config.toml
model = "audio frame classifier"
spec_augment = false
win_length = 400
output_stride = 2
norm = "rmsnorm"
layer_scale_init = 1.0
inner_norm = false
layers = 6
width = 384
beta2 = 0.95
beta1 = 0.95
adamw_lr_other_params = 0.0014
lr_schedule = "cosine"
weight_decay = 0.01
Rows from block 3 of a small audio frame classifier, named by matrix and row number. Rows with one number belong to one neuron. Each number is 128 + 32 x the weight over its row's rms, rounded and kept within 0 to 255. All counts start at 0.
After each neuron's rows are labels from the 100 clips, of 14976, where the neuron reaches its highest value: "lies over" is the class under the peak; "responds to" is what is common among them. Only what is clearly more common there than usual is listed. The data: synthesized solo parts of chorales (CocoChorales).
# fc1: MLP up (model.blocks.3.mlp.fc1.weight, 1536x384), inputs 0-127
# fc2: MLP down (model.blocks.3.mlp.fc2.weight, 384x1536, transposed), outputs 0-127

fc1.59 [152 187 161 118 106  51 103 116 139 130 128 105  63 132 167 143  77 100 111 129  89 148 149 118 182 115 195 126 145  92 179 163  95 141 146 155 151 139 104 154 102 194  82  84  56 152  91 127 170 110 105  83  72 115  67 101 176 140 156  78 151 168 167 131 128 121 158 144 104 105 150 137 143 214 109  94 120 122 146 126 102 115 178  85  60 160 155  98 113 157 125 105 125  80 127 172 108 144 150 116 152 148  72 121 175  64  91 149 116 137 151 115  80 177 183 128 123 100 110 125 152 134 129 119 153 125 151 128]
fc2.59 [152 118 187 109  85  97  95 182 105 148  92  84  75  80 101 109 143 145 125 110  87 149  96 132 115 153  84 151 156 167 124 156  89 137 197 155 176  82 127 124  98 144  59 146 147  63  79 130 176 133 140 109 130 155 155  95 177  96 125 112 130 149  81 124 102 174 127 178 150 139 144 119 116 104 105  90 170 131 121  91 135 118 137 194 122 162  72  93  68 163 107 166 116 164 107 124 118  94 118  90 123 169 175 184  98 141 144 148  52 129 103  62 112 127 102 100 119 179 121 160 157 130 154 126 126 108 112 105]
lies over: B4
responds to: note B4; note C#5; note A4; note A#4

fc1.330 [ 98 103 179 120 137 108  69 100  97 139 115 117 164  91  87  80 182  91 126 168 160 131 127  81  79 177 127 112  87  87 121 127 128 131 131 141 111 229 106 164 157 172 144 116 159 116 145 110 183 165  89 141 118 169 129 151 205 141 107 112 125 125 107 131 154 146 120 176  83 121 108  62 131 141 151  91 177  58 166 106 108 114 167 133 147 141 100 138 186  86 142 147 106 172 126 101 103 146 175 131  68 157  95  71 133 125 175 131 163 107 104  91 126  98 102 145 134 114 108 145 110 167 126 147 119 148 140 193]
fc2.330 [177  95 192 105 121 125  78 141 183 114 164  58 106  84  82 116 147 142 152 127 165 172 142 104 159 140 134 155 190 128 124 134 115  76 113 118 130 100 174 142 117 117  78 128 151 132 115 150  96 194 117 148 127 133 148 123  10 122  94 162 134 153 125  82 158 118 123 148  80 122  54 176 101 109 109 144 150  94 104 100 132 116 120 173 204  79 146 110 137 130 117  87 151 130  52 159 136 148 128 142 114 131 167 152 171 117  85  97 177  83 102 106 118 140 123 134 135  80 176 142  93  78 146 129 124  97 120  94]
lies over: B3
responds to: note B3; bassoon; note C4; note C#4

fc1.489 [142 162 110 152 153 148  80 157 149 104  56 122 139 125 121 120 167 172  91 137 137 177 118 138  93 159 141 116 111 110 155 111  68 165 130 153 157 114  28  84 162 163 137 113 173  89 135 153  79 180 124 109 105 161 127 118 155 107 124 150 191 113  52 163 145 145 137 140 157 156 169 200  57 139 118 159 135  84 103 166 174 122 144 139 163 178 143 109  81 179 149 148  72  80 128  95 164 143 141  89  74 182 178 100 136 127 118 118  68 104 138  97 167 142 114 126 148 108 106 182 140 125  66 148 164 134 128 125]
fc2.489 [157 108 160 157 143 170 147 165  94 146 125 111 106 138 156  88  95 113 127 109  90 102 154 173 107 130 153 146 151 122  61 193 115 130 137 165  82 184 178 100  81 172  96  94 141  80 149 123 165 127 171  37  76  81  95 180 207 145 152 157 112  90 128 173 129 103  71 108 166 153 106 182 163 127 128 119 126 116 140  94 173 100 158 107 161 125  78 149 152 157 137 141 138 110 111  96 140 141 124 120 127  81 110 155 140  85 154 109  90  96 170  98 113  82 109 118  80  74 179  82 162 152 157  57 141 112 152 175]
lies over: C#4
responds to: note C#4; note D4; bassoon; note B3

fc1.501 [103 168  97 110 144 185 159 199  97 110 120 151  98 111 153 168 107 178 158  94 145 149 164 118 153 103 116 106 142 129 147 137 129 122 158 102 118 188 132 127 120 139 153  94 173 102 174 119  98 118 130 129 156 164 184 148 124 212  65 151  89 130  82  86 133 103 158 149 151 115 108 134  96 189 118 130 135 110 157 161 160 136 154 184 110 111 170 119 172 102 110 168 115  99 148 201 105 108 138 162 165 142 166 151 115 127 113 121 119 119 149  96  72 127 156  79 148 140 143 125  88 126 108  62 102 116 130  80]
fc2.501 [174 100  86 172 163 157 168 149 120 144 162 130 134 124 151 104 115  62 136 128 164 104 135 149  89 128 154 154 101 113 116 157  65 101 102  98 180 139 159 103 109 102 101 158 102  92 108 102  77 131  70 129 102 123 115 158 125 127 161 117 171 107 127 111  51 134 108  79 103 122 131 129 157 123  78 158 153 135 123 120  85 196 150 110 161 163 184  74 156 112 175 110 114 174 122 131 141 133 120 162 152  98 156 196 195 125 156 127 134 136 149 169  77  90 114  94 123  88 131 168 123 113 200  82 125 137 147 222]
lies over: silence
responds to: note C5; note G4; note A4; note A#4

fc1.161 [117 200 128 115 154  83 151 141 110 193 155 121  90  70 173 111 192 195 103 113 172 125 127 117 155 168 123 101  95 124 100 114 137 175 111 141 108  96  64 123 179 181 203 134 145 151 124 119 125  79 139 121 128 160 159 134 131 127  97 138  57 138 123 135 168 163 127 149 151 127 141 141  99 127 164 134 204 115 130 145  85  93 160 114 124 144  75 102 165 162 130 120 114 115 134  97 128  64 138 140 137 121 118 104 140 158 152  41 104 101 120 151 109  75 122 186 128  48 187 229 157 122  90 160 135 133 154 135]
fc2.161 [100 132 113 126 149 121 112 123 152 120  77  76 127 128 209 101 199  73 128 164  86 110 152 111 110  94  87 141 148 102 142 190 119  92 133 192 141  73 151 137  79 142  87 131 163 125 115 107 137 123 112 193 135 183  84 155  33 125 177 124 192 140 154 109 102  92 130 119  97 150 144 161 148 155 150 195 172 149 146 147 135 106 115 156 211 111 146 131 134 135 157 158  67 156 108 134 146 116 124 168 104 172 152 152 126 131 125 104 122 122 171  96 120 219 107 140 147  77 117 145 101 124 187 103  82  87 127 149]
lies over: C#4
responds to: note C#4; cello; note B3; note D4

fc1.300 [148 136 121 185 167 126 116  56 127 105 107 128 131 122  91 128 170  41 114 115 150 151 119  66 100 103 107 120  95 175 156 111 137 170  75 154 144 100 131  72 105 132 131 148 129 196 115 135 155 129  62 150  96  74 112 125 123  59 104  84 145  85 154  90  91 197 126 104 151 199 157  99  61 166  90 124 109 133 108  48 168  87 122 136 145 138 191 154  91  92 141  93 170  91  93  74  97 160 107 110  87  96 141  92 141 157  88 101 101 142 114 104  94 111 131  75  63  61 179 113 132 102  78 130 194 147 131 178]
fc2.300 [206  57  91 166 104 116 114 139 151 125 135  69 176 156 164 138  70 133 147 174 109 144 153 154 152 102 142 170 125  89 116 128 190 104 125 113  89 123 138 101 132 121 221 106 120 131 115 177 143 164 105  82 156 188 109  90 121  97 142 169 174 105 118 112 169 219  94  88 144 135  56 139 169 153 116 107 107  97 141 116 133 173 170  90 123 100 106 124  52 150 152 143 120 105  95 144 128 100 132  91 147  92 164  84  82 157 125 122 103  53  83 126 149 103 130 117  93 138 121 134 168  84 133 158 142 152 143 117]
lies over: C#3
responds to: note C#3; note G#3; cello

fc1.510 [ 99  81 135 106 139 142 159 108 124 121 130 170 121 146 134 115 137 139 116 155 104 183 153 137  52 138  94 150 143  86 145 140 121 134 156 137 154 116  88  80 149 142 188 154  91 121  98 150 107 105 162 117 182 128 107 143 107 151 130  98 138  95  80 137 156 103 106 143 101 156 128 170 155 152 112 117 164 120  89 193  79 122 107 165 128 176 110 139 169  93  80 149 100 159 129 147 159  84 139 132 184 132 113 138 148 209 142 104  69 110 132 126 106 158 111 110 117 148  71 144 114  65 125  92 116 135 147  69]
fc2.510 [ 66 110  80 109 195 139 141  61 119 124  96  93 108 156 115 100 127 108 150 136 103 128  97 132 184  92 111 132  97 136 137  98  97 175  87 156 145 172 158  89  94 128 209 139 118 103  84 150  78 140 110 110 111 135  96 127 132  79  95 101  86 137  89  91 106  99 104 169 143 105 126 141 137 142 140 106  83 124 126 192 214 139 119 142 164  86  94 132 170 125 174 123 141 131 156 140 152 167 116 115 141 132 119 185 149  81 110  62 146  71 134 150 102 123 137 155 154 137 145 199 146 127 129 118 124 125 135 189]
lies over: silence
responds to: note A#4; oboe; note C5; note C#5

fc1.585 [159 122 148 142 161  92 130 133 162  89 177 126 157 168  52 132 179 216  90 112 106 131 173 120  90 132 172 109 125 129 161 131 208 156 132 143 114  60 115 118 143 114 170  88  83 104 103 162 130 133 142 109 147 161 124 116 108 117  72 170  70  80  93 168 119 131  92 147 124 231 148 155  97  65 148 164  73 136 122 252 110 167  83 140 139 118 109 149 143 141 102 122  97 170 127 148 108 126 119  98 142 109 121 140 116 160  94 102  78 112  87 124 168 105 142 102  89 114 105 154 111 129 106 106 112 116 172 100]
fc2.585 [126 180 116  54 158 144 137 139  71  89 143 165  83 192 133 160 154 161 103 142 143 133 110 175 154  91 181 127 104 120 148 139 138 156 107 163 100 137 112 108 121 118  92 201 107 185  86 100 121 182 132 101 104 116 163 138 119 124 155 156 145 176 144 128 121  90 131  78  98 151 165  86 129 175 110 110 111  42 165 156 110 126  83 121 137 105 137 102  94 158 130  97 118 213 126  76 119 114 126  94 121 126 151 159 135 119 154 132 186 145 171 106 152 142 137  71  74 148 103 113 113  97 146  77 119 160 128 156]
lies over: silence
responds to: note G5; note F5

fc1.537 [135 197 180 135 195  89 131  89 140 188 151 153  90 142 127 148 148  78  88 117 187 137 133  81  88 109 138 119 151 116 179 102 121 105  87 160 137 117 106 200 149 154 127 136 165  77 150 106 103 123  97 107 110 150 126  97 134  84 104 118 187 145 149 155 177 240 124 101 184 192 127  74 151 124 191 160 105 111 130  36 155  74 125 136  88 144 192 144 117 218 179  91 128 139 151 113 158  90  73 161 151 114 105 146 130 110 129 144 165 101  90 116  90 123 138 160  76 175 129 143 145 104 142 127 181 156 143 145]
fc2.537 [153 154 140 110 163 176 156 148 150 153 120 104 118 143 144  77 119 191 150  86 137 142  95 121 113  78 113  59 143 132 133 111 148 146 119 118 165 143 140 180 164 117 178  87 103  56 105 159 133 125 115 162 169 186 177 131 145 151 142 147  74 106 111 177 158 171 129 134 129 132 123 165 161 123 149 136 122  98 111 130 157  63 123  99 100 140 111 107 121 161 128 149 166 112 145 108  79 117 125 138 123 127 134 113  95 167 150 134 131 125  49 128  91 115  61  93 132 135 147 172 212 169 165  64 126 163 142  85]
lies over: D#5
responds to: note D#5; note F5; flute; note C#5

fc1.440 [102  77  99 109 141 206 133 118 147  82 116 107 149 176 142  78  81 170 109 125  52 136 134 106  70 112 110 130 135 153 167 122 189 141 120 172  93  95 106 118 126  84 159 136 119 107 108  81 109 113 179 124 151 139 140 185 179 119 150 153  95 105  93 170 167  92 124 171 129 188 164  89 119 140 150 123  96  98 144 176 207 154 140 123 152 180  96 198 133 132 109  89  88 179 130 143 155 139 114 114 131 152 160 147 105 191  10  95 122 110 101  59 135 111 123 114 134 134  71 161 134 134 130 110 147  99 121  73]
fc2.440 [128 204  97  84 140 131  96  73 103  53 150 134 111 148 137 132 123 123 104 120  96 148 107 247 146 136 108 108 124 161 111 142 149 123  62 128 121 147 177  89 100 165 118 105  97  99 113 154 145 121  99 128 154 114 115  99 109 113  94 116 109 106 138  65  57  14 151 119 102 157 118 162 191 167 151 157  73  98 176 122 160  99 126 130 147  95  99 170 150  90 113 119 145 131 101  83  84 148 162 138 148 156 108 103 142 208 138 125 169 122 144 155 141 161 129 179 155 143 158 141 125 119  98  84 145 129 160 167]
lies over: silence
responds to: bassoon; note A3; note C4; note G3

fc1.546 [132 133 136  89  99 113 210 100  99 131  66 163  97 143 157 116 124 118 106 134  66 101 162 150 115 116  97 164 153 144 175 158  76 105 120 124 151 143 125 140 106 122  93 120  72  90 157 115 177 157 105  89 174 151 154 161 123 151 159  95 114 183 151 100  87 182 169 135 119 133 107 150  82 162 145 145  75 147  96  76 130 124 164 132 147 140 163 171  54 138 125 138 182 114 126 156  74 137  87 142 101 130 137  53  78 157 115 106 128 149  86 162 114 122 112 130 126 110 114 196 154 147 154 137 182 149 134 112]
fc2.546 [142 123 140 179 156  93 141  93 152 108 125 123  99 184  68 109 189 169 114  81 106 146 122  39 107 167 109 168 116 121  89  80 104 173  98 142  88 142 123 119  97 118 135  45  74 143  98 152 195  88 140  77 118 103  96 155 127 150 132 141  78 148 139 151 152 121 127 168 125 134 112  81 107 132 207 154 134 119 127 165 122 136  97 154 121  93  99  99 122 132 144 144  89 147 117  70 137 136  91 122 118 168 197  63 127 114 137  92 141 161 117  96  68 100  67 136 105  85 141 102 148 113 126 100 140 147 160  94]
lies over: D#5; G#4
responds to: note D#5; flute; note G#4

fc1.509 [113 137 143 104 166  57 124 164 109 118 172 109 131 133 104 164 170  91  85 142  99 123 125 130 130 102 167 136 111  72 146  90 127 131 120 136 113 220  93 104 161 146 131  98 129 118 144 146 122 208 127 149 132  91  75 136 129 157 112 133 120  61 115 132 241  82 178 135 147 142 145  87  83 127 139 110  92 106 110 132  76 119 118  72 119 153 179 127 203 101  98 140 114 118 132 146 147 139 142  92 155 145 129 156  86 172  80 118 139 135 109 153  69 107  86 156  92 166  87 134 114 121 172 117 150 142 119 188]
fc2.509 [144 124 100 116 123  73  69 120 150 125 161 101 136 155  96  86 133 140 130 130 134 120 121 142  74  98 177 129 157 113 120 166 123 109 123 110 165 119 163 139 123 126 146  65  72 139 129  42 126 145 156 134 203 145 214 107 148 125 145  97 148 145 121 133 158 115  92  82 140  84 157 109 138 133  60 162  90 135 150 138 150 154 144 132 141 133 131 132  85 161 139 155 154 107 129 139 111 164  92 158 159 155 154 127 141 133 115 108 136  88 121  96 139 137 112 183 138 155 145 100 195  93 156 167 114 160 137 101]
lies over: B3; A#3
responds to: note C4; note B3; note A#3

fc1.538 [139 157 162  72 134 144 147 163 165 145 127 131  67 103 104  99  68 174 180 204 109 124 157 133 141 127 174  90  34 121 121 135  53 128 134 120 107  74 115 185 179 149 201  91 154 160  47 123 104 116 115 135  37 118 104 138 130 141 152 142  70 153 123 137 158 115  90 115 160 145 150 113 153 167 121 111 106 114 149 126 140  99 100 158 112 117 104 181 173 164  97 131  63 141  96 143  82 111 144 128 128 132 155  96  90 140 193 101 122 136 114 170 141 136 105 123  86 114 147 177 145 166 145 115 100 188 146 126]
fc2.538 [141 134 119 115  87 166 124 123 156  81  93  66 116 103 176 149 163 118  97 101 185 217 109 153 108 125 112  82 156  80 141 139 129 137 144 181 122 117 145 143 136 142 149  90 155 110  62 157  80 134 126 116 121 193 148 135  88 102  82 166 108 162  64 133 115 161 143 130 144 164 100 151 117  76 132 193 109  98 112 115 102 116 154 140 147 154 153  79 160 188 155 163  88 166 113 156 165 147 148 102 135 156 134 173 103 106 124 118  93 147 117 130 142 118 123 111 165  65 130 115 173  87 112 118 118 111  80 131]
lies over: C#4
responds to: note C#4

fc1.187 [120  82 173  88 144  64 208 126 149 139 116 141 151 140  74  92 138 186 120 139 111  96  80 126 165 156 177 109 103 156  81 127  61 123 151 164  86 140  56  91 148 139 180 130 227  92 120 135 133  98 125 148 101 110 123 107 153 102 119 105 119 104 162 145 153 131  86 146 100 191 113  71 143  73 161 126 128  91 119 112 100 141 155 118 107 131  89 162 255 110 165 169 103 124 152 147 139  92 103 123  94 136 159 135 118 168 158 155 130  90 171 123 112 128  87 139 129  92 158 209 153 138 118 131 147 109 130 135]
fc2.187 [ 70 117 121 144 134 107 154  94  91  79 168  74 150 108 202 101 203 149 139 111 186 100 190 110  82 154 144 144 106  78 135 115  25 105  96  77 195 167 132 140  80  88 103  90  97 133  93 172 122 121  85  93 114 162 156 128 134 171  96  74 179 178 111 135  74 132 116 153 125 163 123 131  91 124 169 183 140 185 168 139 164 130 128 130 193 112  88 170 201 129  98  94  98  90  94 114 161 114 100 113 135 150  66 114 142  80 169 113  93 130  93 112 173 179  69 208 153  92 149 109 105 144 164  70 169 117 120 218]
lies over: C#4
responds to: note C#4; note B3; note A3; trombone

fc1.361 [106  93 143  82 130 147 172 130 137 151 118 117 114 101 118 199  32 110 107 143 158 110 142  90 155 139  60 115 121 129 152  94  98  55 153 201 128 117 127 115 126 185 155 121 120 128 137 102  90  87  93 143 133  94 133 120 139 114 121 189 110  95 118 135 139 158  81 128 182 111 137  88 144  90 132 131 166  53 126  61 116  92 104  90 112  93 115 205 134 153 183 125  78 165 141 168 169  73 112 195  73 151 215  71 145 128 114 114  96 145 115 140 128 118 164  61  85 108 123 106 114 165 114 158 125  87 150  76]
fc2.361 [115 128 134 152  96 147 164 162  70 103  91 147 115 136 147 108 113 130 152 161 162 126 116 149 140 106 126  83 102 111  85 142  53  90  93 213 164 129 157 123 109 144  81  84 120  98 158 130  75 134 119  93  99 158  91 134 138 144 103 156 110 138  99 122 143 185  76 160  66 149 134 159 144 110 153 143  97 176 120 108 138 126 143 170 199 138 130 177 178 151 136 156 108 140 154 131  93 151 105  96  92 102 119 194 154 115 143 124 121 130 147  85 121  88 134 118 122  93 126 180 113 133 148 143 185 142 113 214]
lies over: C#4
responds to: note C#4; tuba; note B3; note C4

fc1.534 [ 55 103 121 125 131  70  54 119 151  28 130  85 110 141 138 109  69 109 133 108 119 181 155  75 132 207 128 116 139 103 146 130 110 145 195 123 179  96 100 102  62 152 118 138 125 122 159 108 133 111 129 166 122 146 129 101 143 156 129 138 143  68 157  95 122  91 112 181 140 172 138 141 169 130 158 119 123 110 112  98 128 102 182 151 112  82 160 140 168 132 143  92 150 134  61 110 125 131 116 109 130 102 166 136 146 112 224  90 113 112 119 145  71 143 126 103 144 149 112 192 134 107 155  94 156 189 143 107]
fc2.534 [185  79 122 141 132 178 104 163 111  97 118  94 155  96  92 118 101 209 133 138 151 142 106  83 114  68  94 136 106  50 145  82 116  87 115 116 160 148 150 225 129 123 188 166 142 100  89 131 122 119  90 163 114 170 132 106 133 124 110 161 169 150 100 168 130 153 153  80 140  68  44 156  89 157 127 165 162  66  64 133 102 162 111 144 147 169 119 115 143 168 128 164 122  93 137 107 155 168  65 176 163 114 139 147 152 153 114 118 157  73  65 138 143 106 101 127 123 189 101 193 187  53 190 156 183 172 176 141]
lies over: B3
responds to: note B3; note C#4; tuba; note C4

fc1.456 [ 71 113  88 107 161 142  86 104  48  85 107 114  81 102 104 159 149 141 131 119 183 131 110  98  43 113  96 135 137 111 162 184 153 132 139 129 131 106  64 125 136 112  67 186  76 130 114 160 171 103 147 154 156  75  95 133 141 124 127 141 157 179 153 118 148 126 127 157 121 146 157  70 133 120 137 107 110 158 125 110 105 145 107 178 221 138 129  68 138 158 196 160 143 105 142 116 129 123 128  98 179 129  75 135 118  96 154  97 149 128 150 146 144 100  95 130 139 115 159  74 152 116  86  59  68 116 124  97]
fc2.456 [148  62 136 125 141  71 134 151 163 175 178 121 154 148 113 122 131 127  98 104 145 154 154 118 136 106 101 132 136  72 105 115 106 141  56 119 142 118 139  91 104 119 151 105 109 103  80 168 136 153  19 155 100 103 124 130  98 144 181 135 154 125 165 136 119  98 124 126 163 153  74 142 110 187 118 124 130 157 165  90 126 122 169 148 133 139 137 126 157 108  93 174 131 153 163  83 120 130 153 163 109 200 145  96 144 118 118 135 106 198 165  74 121  78  97 151  93  98 167 134 153 116 112 141 189 122 116 105]
lies over: silence; G#3
responds to: note G#3; bassoon; note A#3

fc1.11 [112 137 131 136  68  94 111 155 110 118 109 132 123 106  57 101 146 102 140 146  97 164  97 114  72 149 136 116  96 134 130 116 140 155 149 176 108 191  49 107 167 118  99 175 100 129 104 180 145 150  85 101  94 134  88 149 124 106 131 135 104 130  96 156 215 133 181 166 146 159 107  86  68 202  94  92 177  88 149 139 122 134  88 145 120 101 182  83 151 142 114 173 151 173 143  92 110  91 122 194 137 151 132 138 147 157 172 135 128 148 152 115  66 128 114 115 129 118 151 191 125 163  99  74 159 149  95 141]
fc2.11 [140 154 182 128 132 131 110 166 129 166 112  21 127 166 106 147 149 127 157 118 155 142 115 186 143  76  82  82 171 104 113 175 123 186 121  78  80  28 110 144 115 122 123 204 146 112 130 170 140 110 102 129 155  67 156 133 207 110 152 158 128 110 146 127 152 121 111 122 166 133  69 111  94  96 110 107 126  56  85 130 113 136 124 132 120 135 123  74 142  80 136 103 126 179 160 144 169 168 109 142 107 145 125 101 124 137 115  85 146 109 152  84 115 177 131  71 102 122 148  93 181 102 128 109 138 178 127  96]
lies over: B3
responds to: note B3; tuba; note A3

fc1.42 [124 148 138 145 131 180 101 127  83  62 102  90 113 143 159 181  91 161 174 129 118  91 136  67 112  99 138 143 115 102 172 140  81 128 103  85  92 180 175  99 129 153 102 162 141 147 119 168 117 182 151 153 122 111 122 154 163 101 129 141 134 109  88 138 123 153 159 128  86 145  69 139  57 175 194 138 113 103 139  91  42 163 131 190 157 193  94 129 168 143 112 123 117 156 174  70 135 160 132 143 127 174 156 101 186  86 106 133  87 112 105  99 101 109  96 123 147 103 103 102 158 102  89  78 130 122 174 114]
fc2.42 [152 149 118 153 157 202 136 171 112 170  65 134 113 183 135  66 124 134 137 131 133 131  89  86  63 132 176 106  94 114 106 106 107 159 125  60 109 116 113  69 142 146  85 143  89 143 111 120  94 146  94 181  69 145  97 165 122 118 164 155 115 122 101 159 144 133 177 117 100 118 117 109 204 106 120  86 140  85  96  85 128 141  88 133 167 133  84 146 138 162 182 187  54 133 111 120 120 143 140 164  71 112 149 179  95 130 129  35  79 116 105 128  94  74 118 112 110 135 152 144  87  95 106 184 194 138  51 128]
lies over: B4
responds to: note B4; note C5; violin; note A4

fc1.423 [143 109 146 110  98 145 114 122 107 172  85 117 110 139 114 152 157 103 160 123 189 118 111 141  83 126 132  45 148  86 137 137 108 158 119 117 106  73 145 133 178 119 128 112 117  87  36 175 117 164 161 144 141 108 155  89 119 110  53 118 135  61 101 135  99 117 187  99 160 173 129 118 176 146 124 158 110  86 169  81 110 150  74  76 142 130  97 124 248 103 124 124 179  97 132 139  99 139 164 127 117 112  54  98 117 141 128 127 117 110 154 111  89 153 106 108 117  82 133 154 115 141 172 146  34 164 135 114]
fc2.423 [126 101 167 131 161 107  99 140 159 157 180 116 105 110 132 138  95 132 177 105 129 109 109 149 135 113 201 111  94  90 126  97  69 130 161  93 103 101 117 117 113 102 157 164  74 112 121  93 141 120 110 140  81 138 112 111 103 100  91 141 112  78 143 133 118 165 149 121 121  41 142 126 117 137  98 138 136 113 115 144 135 141 125 142  75 118 113 134  95 178 133 131 138 133 162 146 143 127 140 146 144  97 144 137  99 102 136 150  86 148 143  90 155 110 141 105 140 144 117 138 108 101  96 123 149 148  98 120]
lies over: silence
responds to: note F4

fc1.218 [ 98 158 130 139  77  56 101 111 149 196 113 137 168 161 142 137 205 155 156 147 150 136 134 123  86  76 181 102  95 108 139 206 132 112 167 142 147 162  92  75 177 140 115 129  81  94 119 100 108 140 182 136 132 159 124 164 196 181 120 121 132 135 130 155 195  59 163 117 179 138 115 141 149  80 150  89 116 106 122 115 150 119 161  44 151 138 159 140  82 133  79 143  94 110 137  48 128  99 133 139  83 159  98 138 154 130  60 140 102 134 115 129 118 118 120 159 121 141 141 156 164 124 149 111 154  79 112 135]
fc2.218 [122 156 141 145 111 145  80 114 146 110  35 124 127 129 130  82  98 125 115 153 161 111  88 135 122 121 127 112 136 184 137 158 141 163 146 120  84 188 163 185 172 109 169  90 123 167 145 162 108 163 148 155 133 122 105 130 152  80 140  77 118 118  87 175 107  26 130  93 158 193  70 124 138 114  95  75 133 114 115 122 125 132 134 144 118 144 118  85 108 135 151 178 102 132 122 153 109 124 132 132 163 113 124 109 141 101 157  63 105 132 145 121 159 135 113 114 117 111 156 116 135 104 122 152 130 108 151  93]
lies over: silence
responds to: note E4; viola

fc1.463 [111 182 130 122 188  46  96 124  81 155  71 123  68 149 149 118 125 138 134 116  83 155 161 154 198 102  79 137 178  90 113 187  44 151 111  77 105 116 121 115 159 136  93 101 128 124  63 109 135 145 121 104 108 122 142 142  67 152 129  69 234  65 138 130 104 115 175 145 131 128 147 150  90 223 135 144 124 138 124 129 207 109 136  89  83 123 130 131 218 133 103 158 124 142 127 147 124 105 154 153 128 130  76 106 193  98 143 188 133 137 148 113 146 115 143 135 108 106 102  82 140 137  73 133 140 152 151  99]
fc2.463 [138 112 128 111 101 156  98  83 179 167 163 133 161 146 161 120 134 114 217 128 174 171 127  89  94 130 149 140  90 157 139  77 156 170 139 118  92 139 117 121 120  98 134 158 148  80 117 119  99 102 122 145 154  89 121 138 120 143 132  65 104 139 150 144 125 132  92 147 137 189 101  76 113 148 115 127 106 158 105 133 122 123 122 157  72 122  87 138 131 154 139  77 131 118 138  76 108 145  98 123 168 133 140 173  96 130 150 130 135  84  82  98 119 139 165  85 124  98 108  99 150  92 179  95 118  64  85 106]
lies over: C#4
responds to: note C#4; note D4; note C4

fc1.346 [102 162 116  64 159  86  49 137 172 108  81 123 125  96 171 119 121 119 142 119 114 182 135 114  74 150 101 128 154 107 122  92 158 190 168 135 161 124 144 142  84 171 117 128 119  84 115 125 117 150 122 104 131 117 135 161 109 131 118 116 164 115 113 129 132  84 124 144 131 107 143 102 168 144 132 121 102 186 155  80  97 167 111  68 175 106 138 145  94 133 124 136 115 142  94  92 188  89 155 142 133 105 161 137 169 139 158 126 112 177 140 122 163 106 149 175 201 117 117  60 148 142 126 200  35 130 113 154]
fc2.346 [112 169  95 133 125 157  87 135 133 127 155 131 136 168  81  96  86 106  84 113 158 127  94 109  78 113 144 159 154  98 125  93 165 122 127  61 136 129 126  97 123 159 169 124 167 128 150 223 113 141 167 151 181 119 104 108 180 109 191  67 146 133 121 135 113  83 152 118 108 100 147 160 145 139  75 105  99  87 149 127 110 187 148 144 114 139 108 144 133 160 148 158 108  78 168 104 106 127 104 137 132 214 138 122 119  91 132 153 134 140 126 139 153  99 117 124 126 161  44 182 148 149 134 155  90 143 143  84]
lies over: B4; D4
responds to: clarinet; note B4; note D4; note E4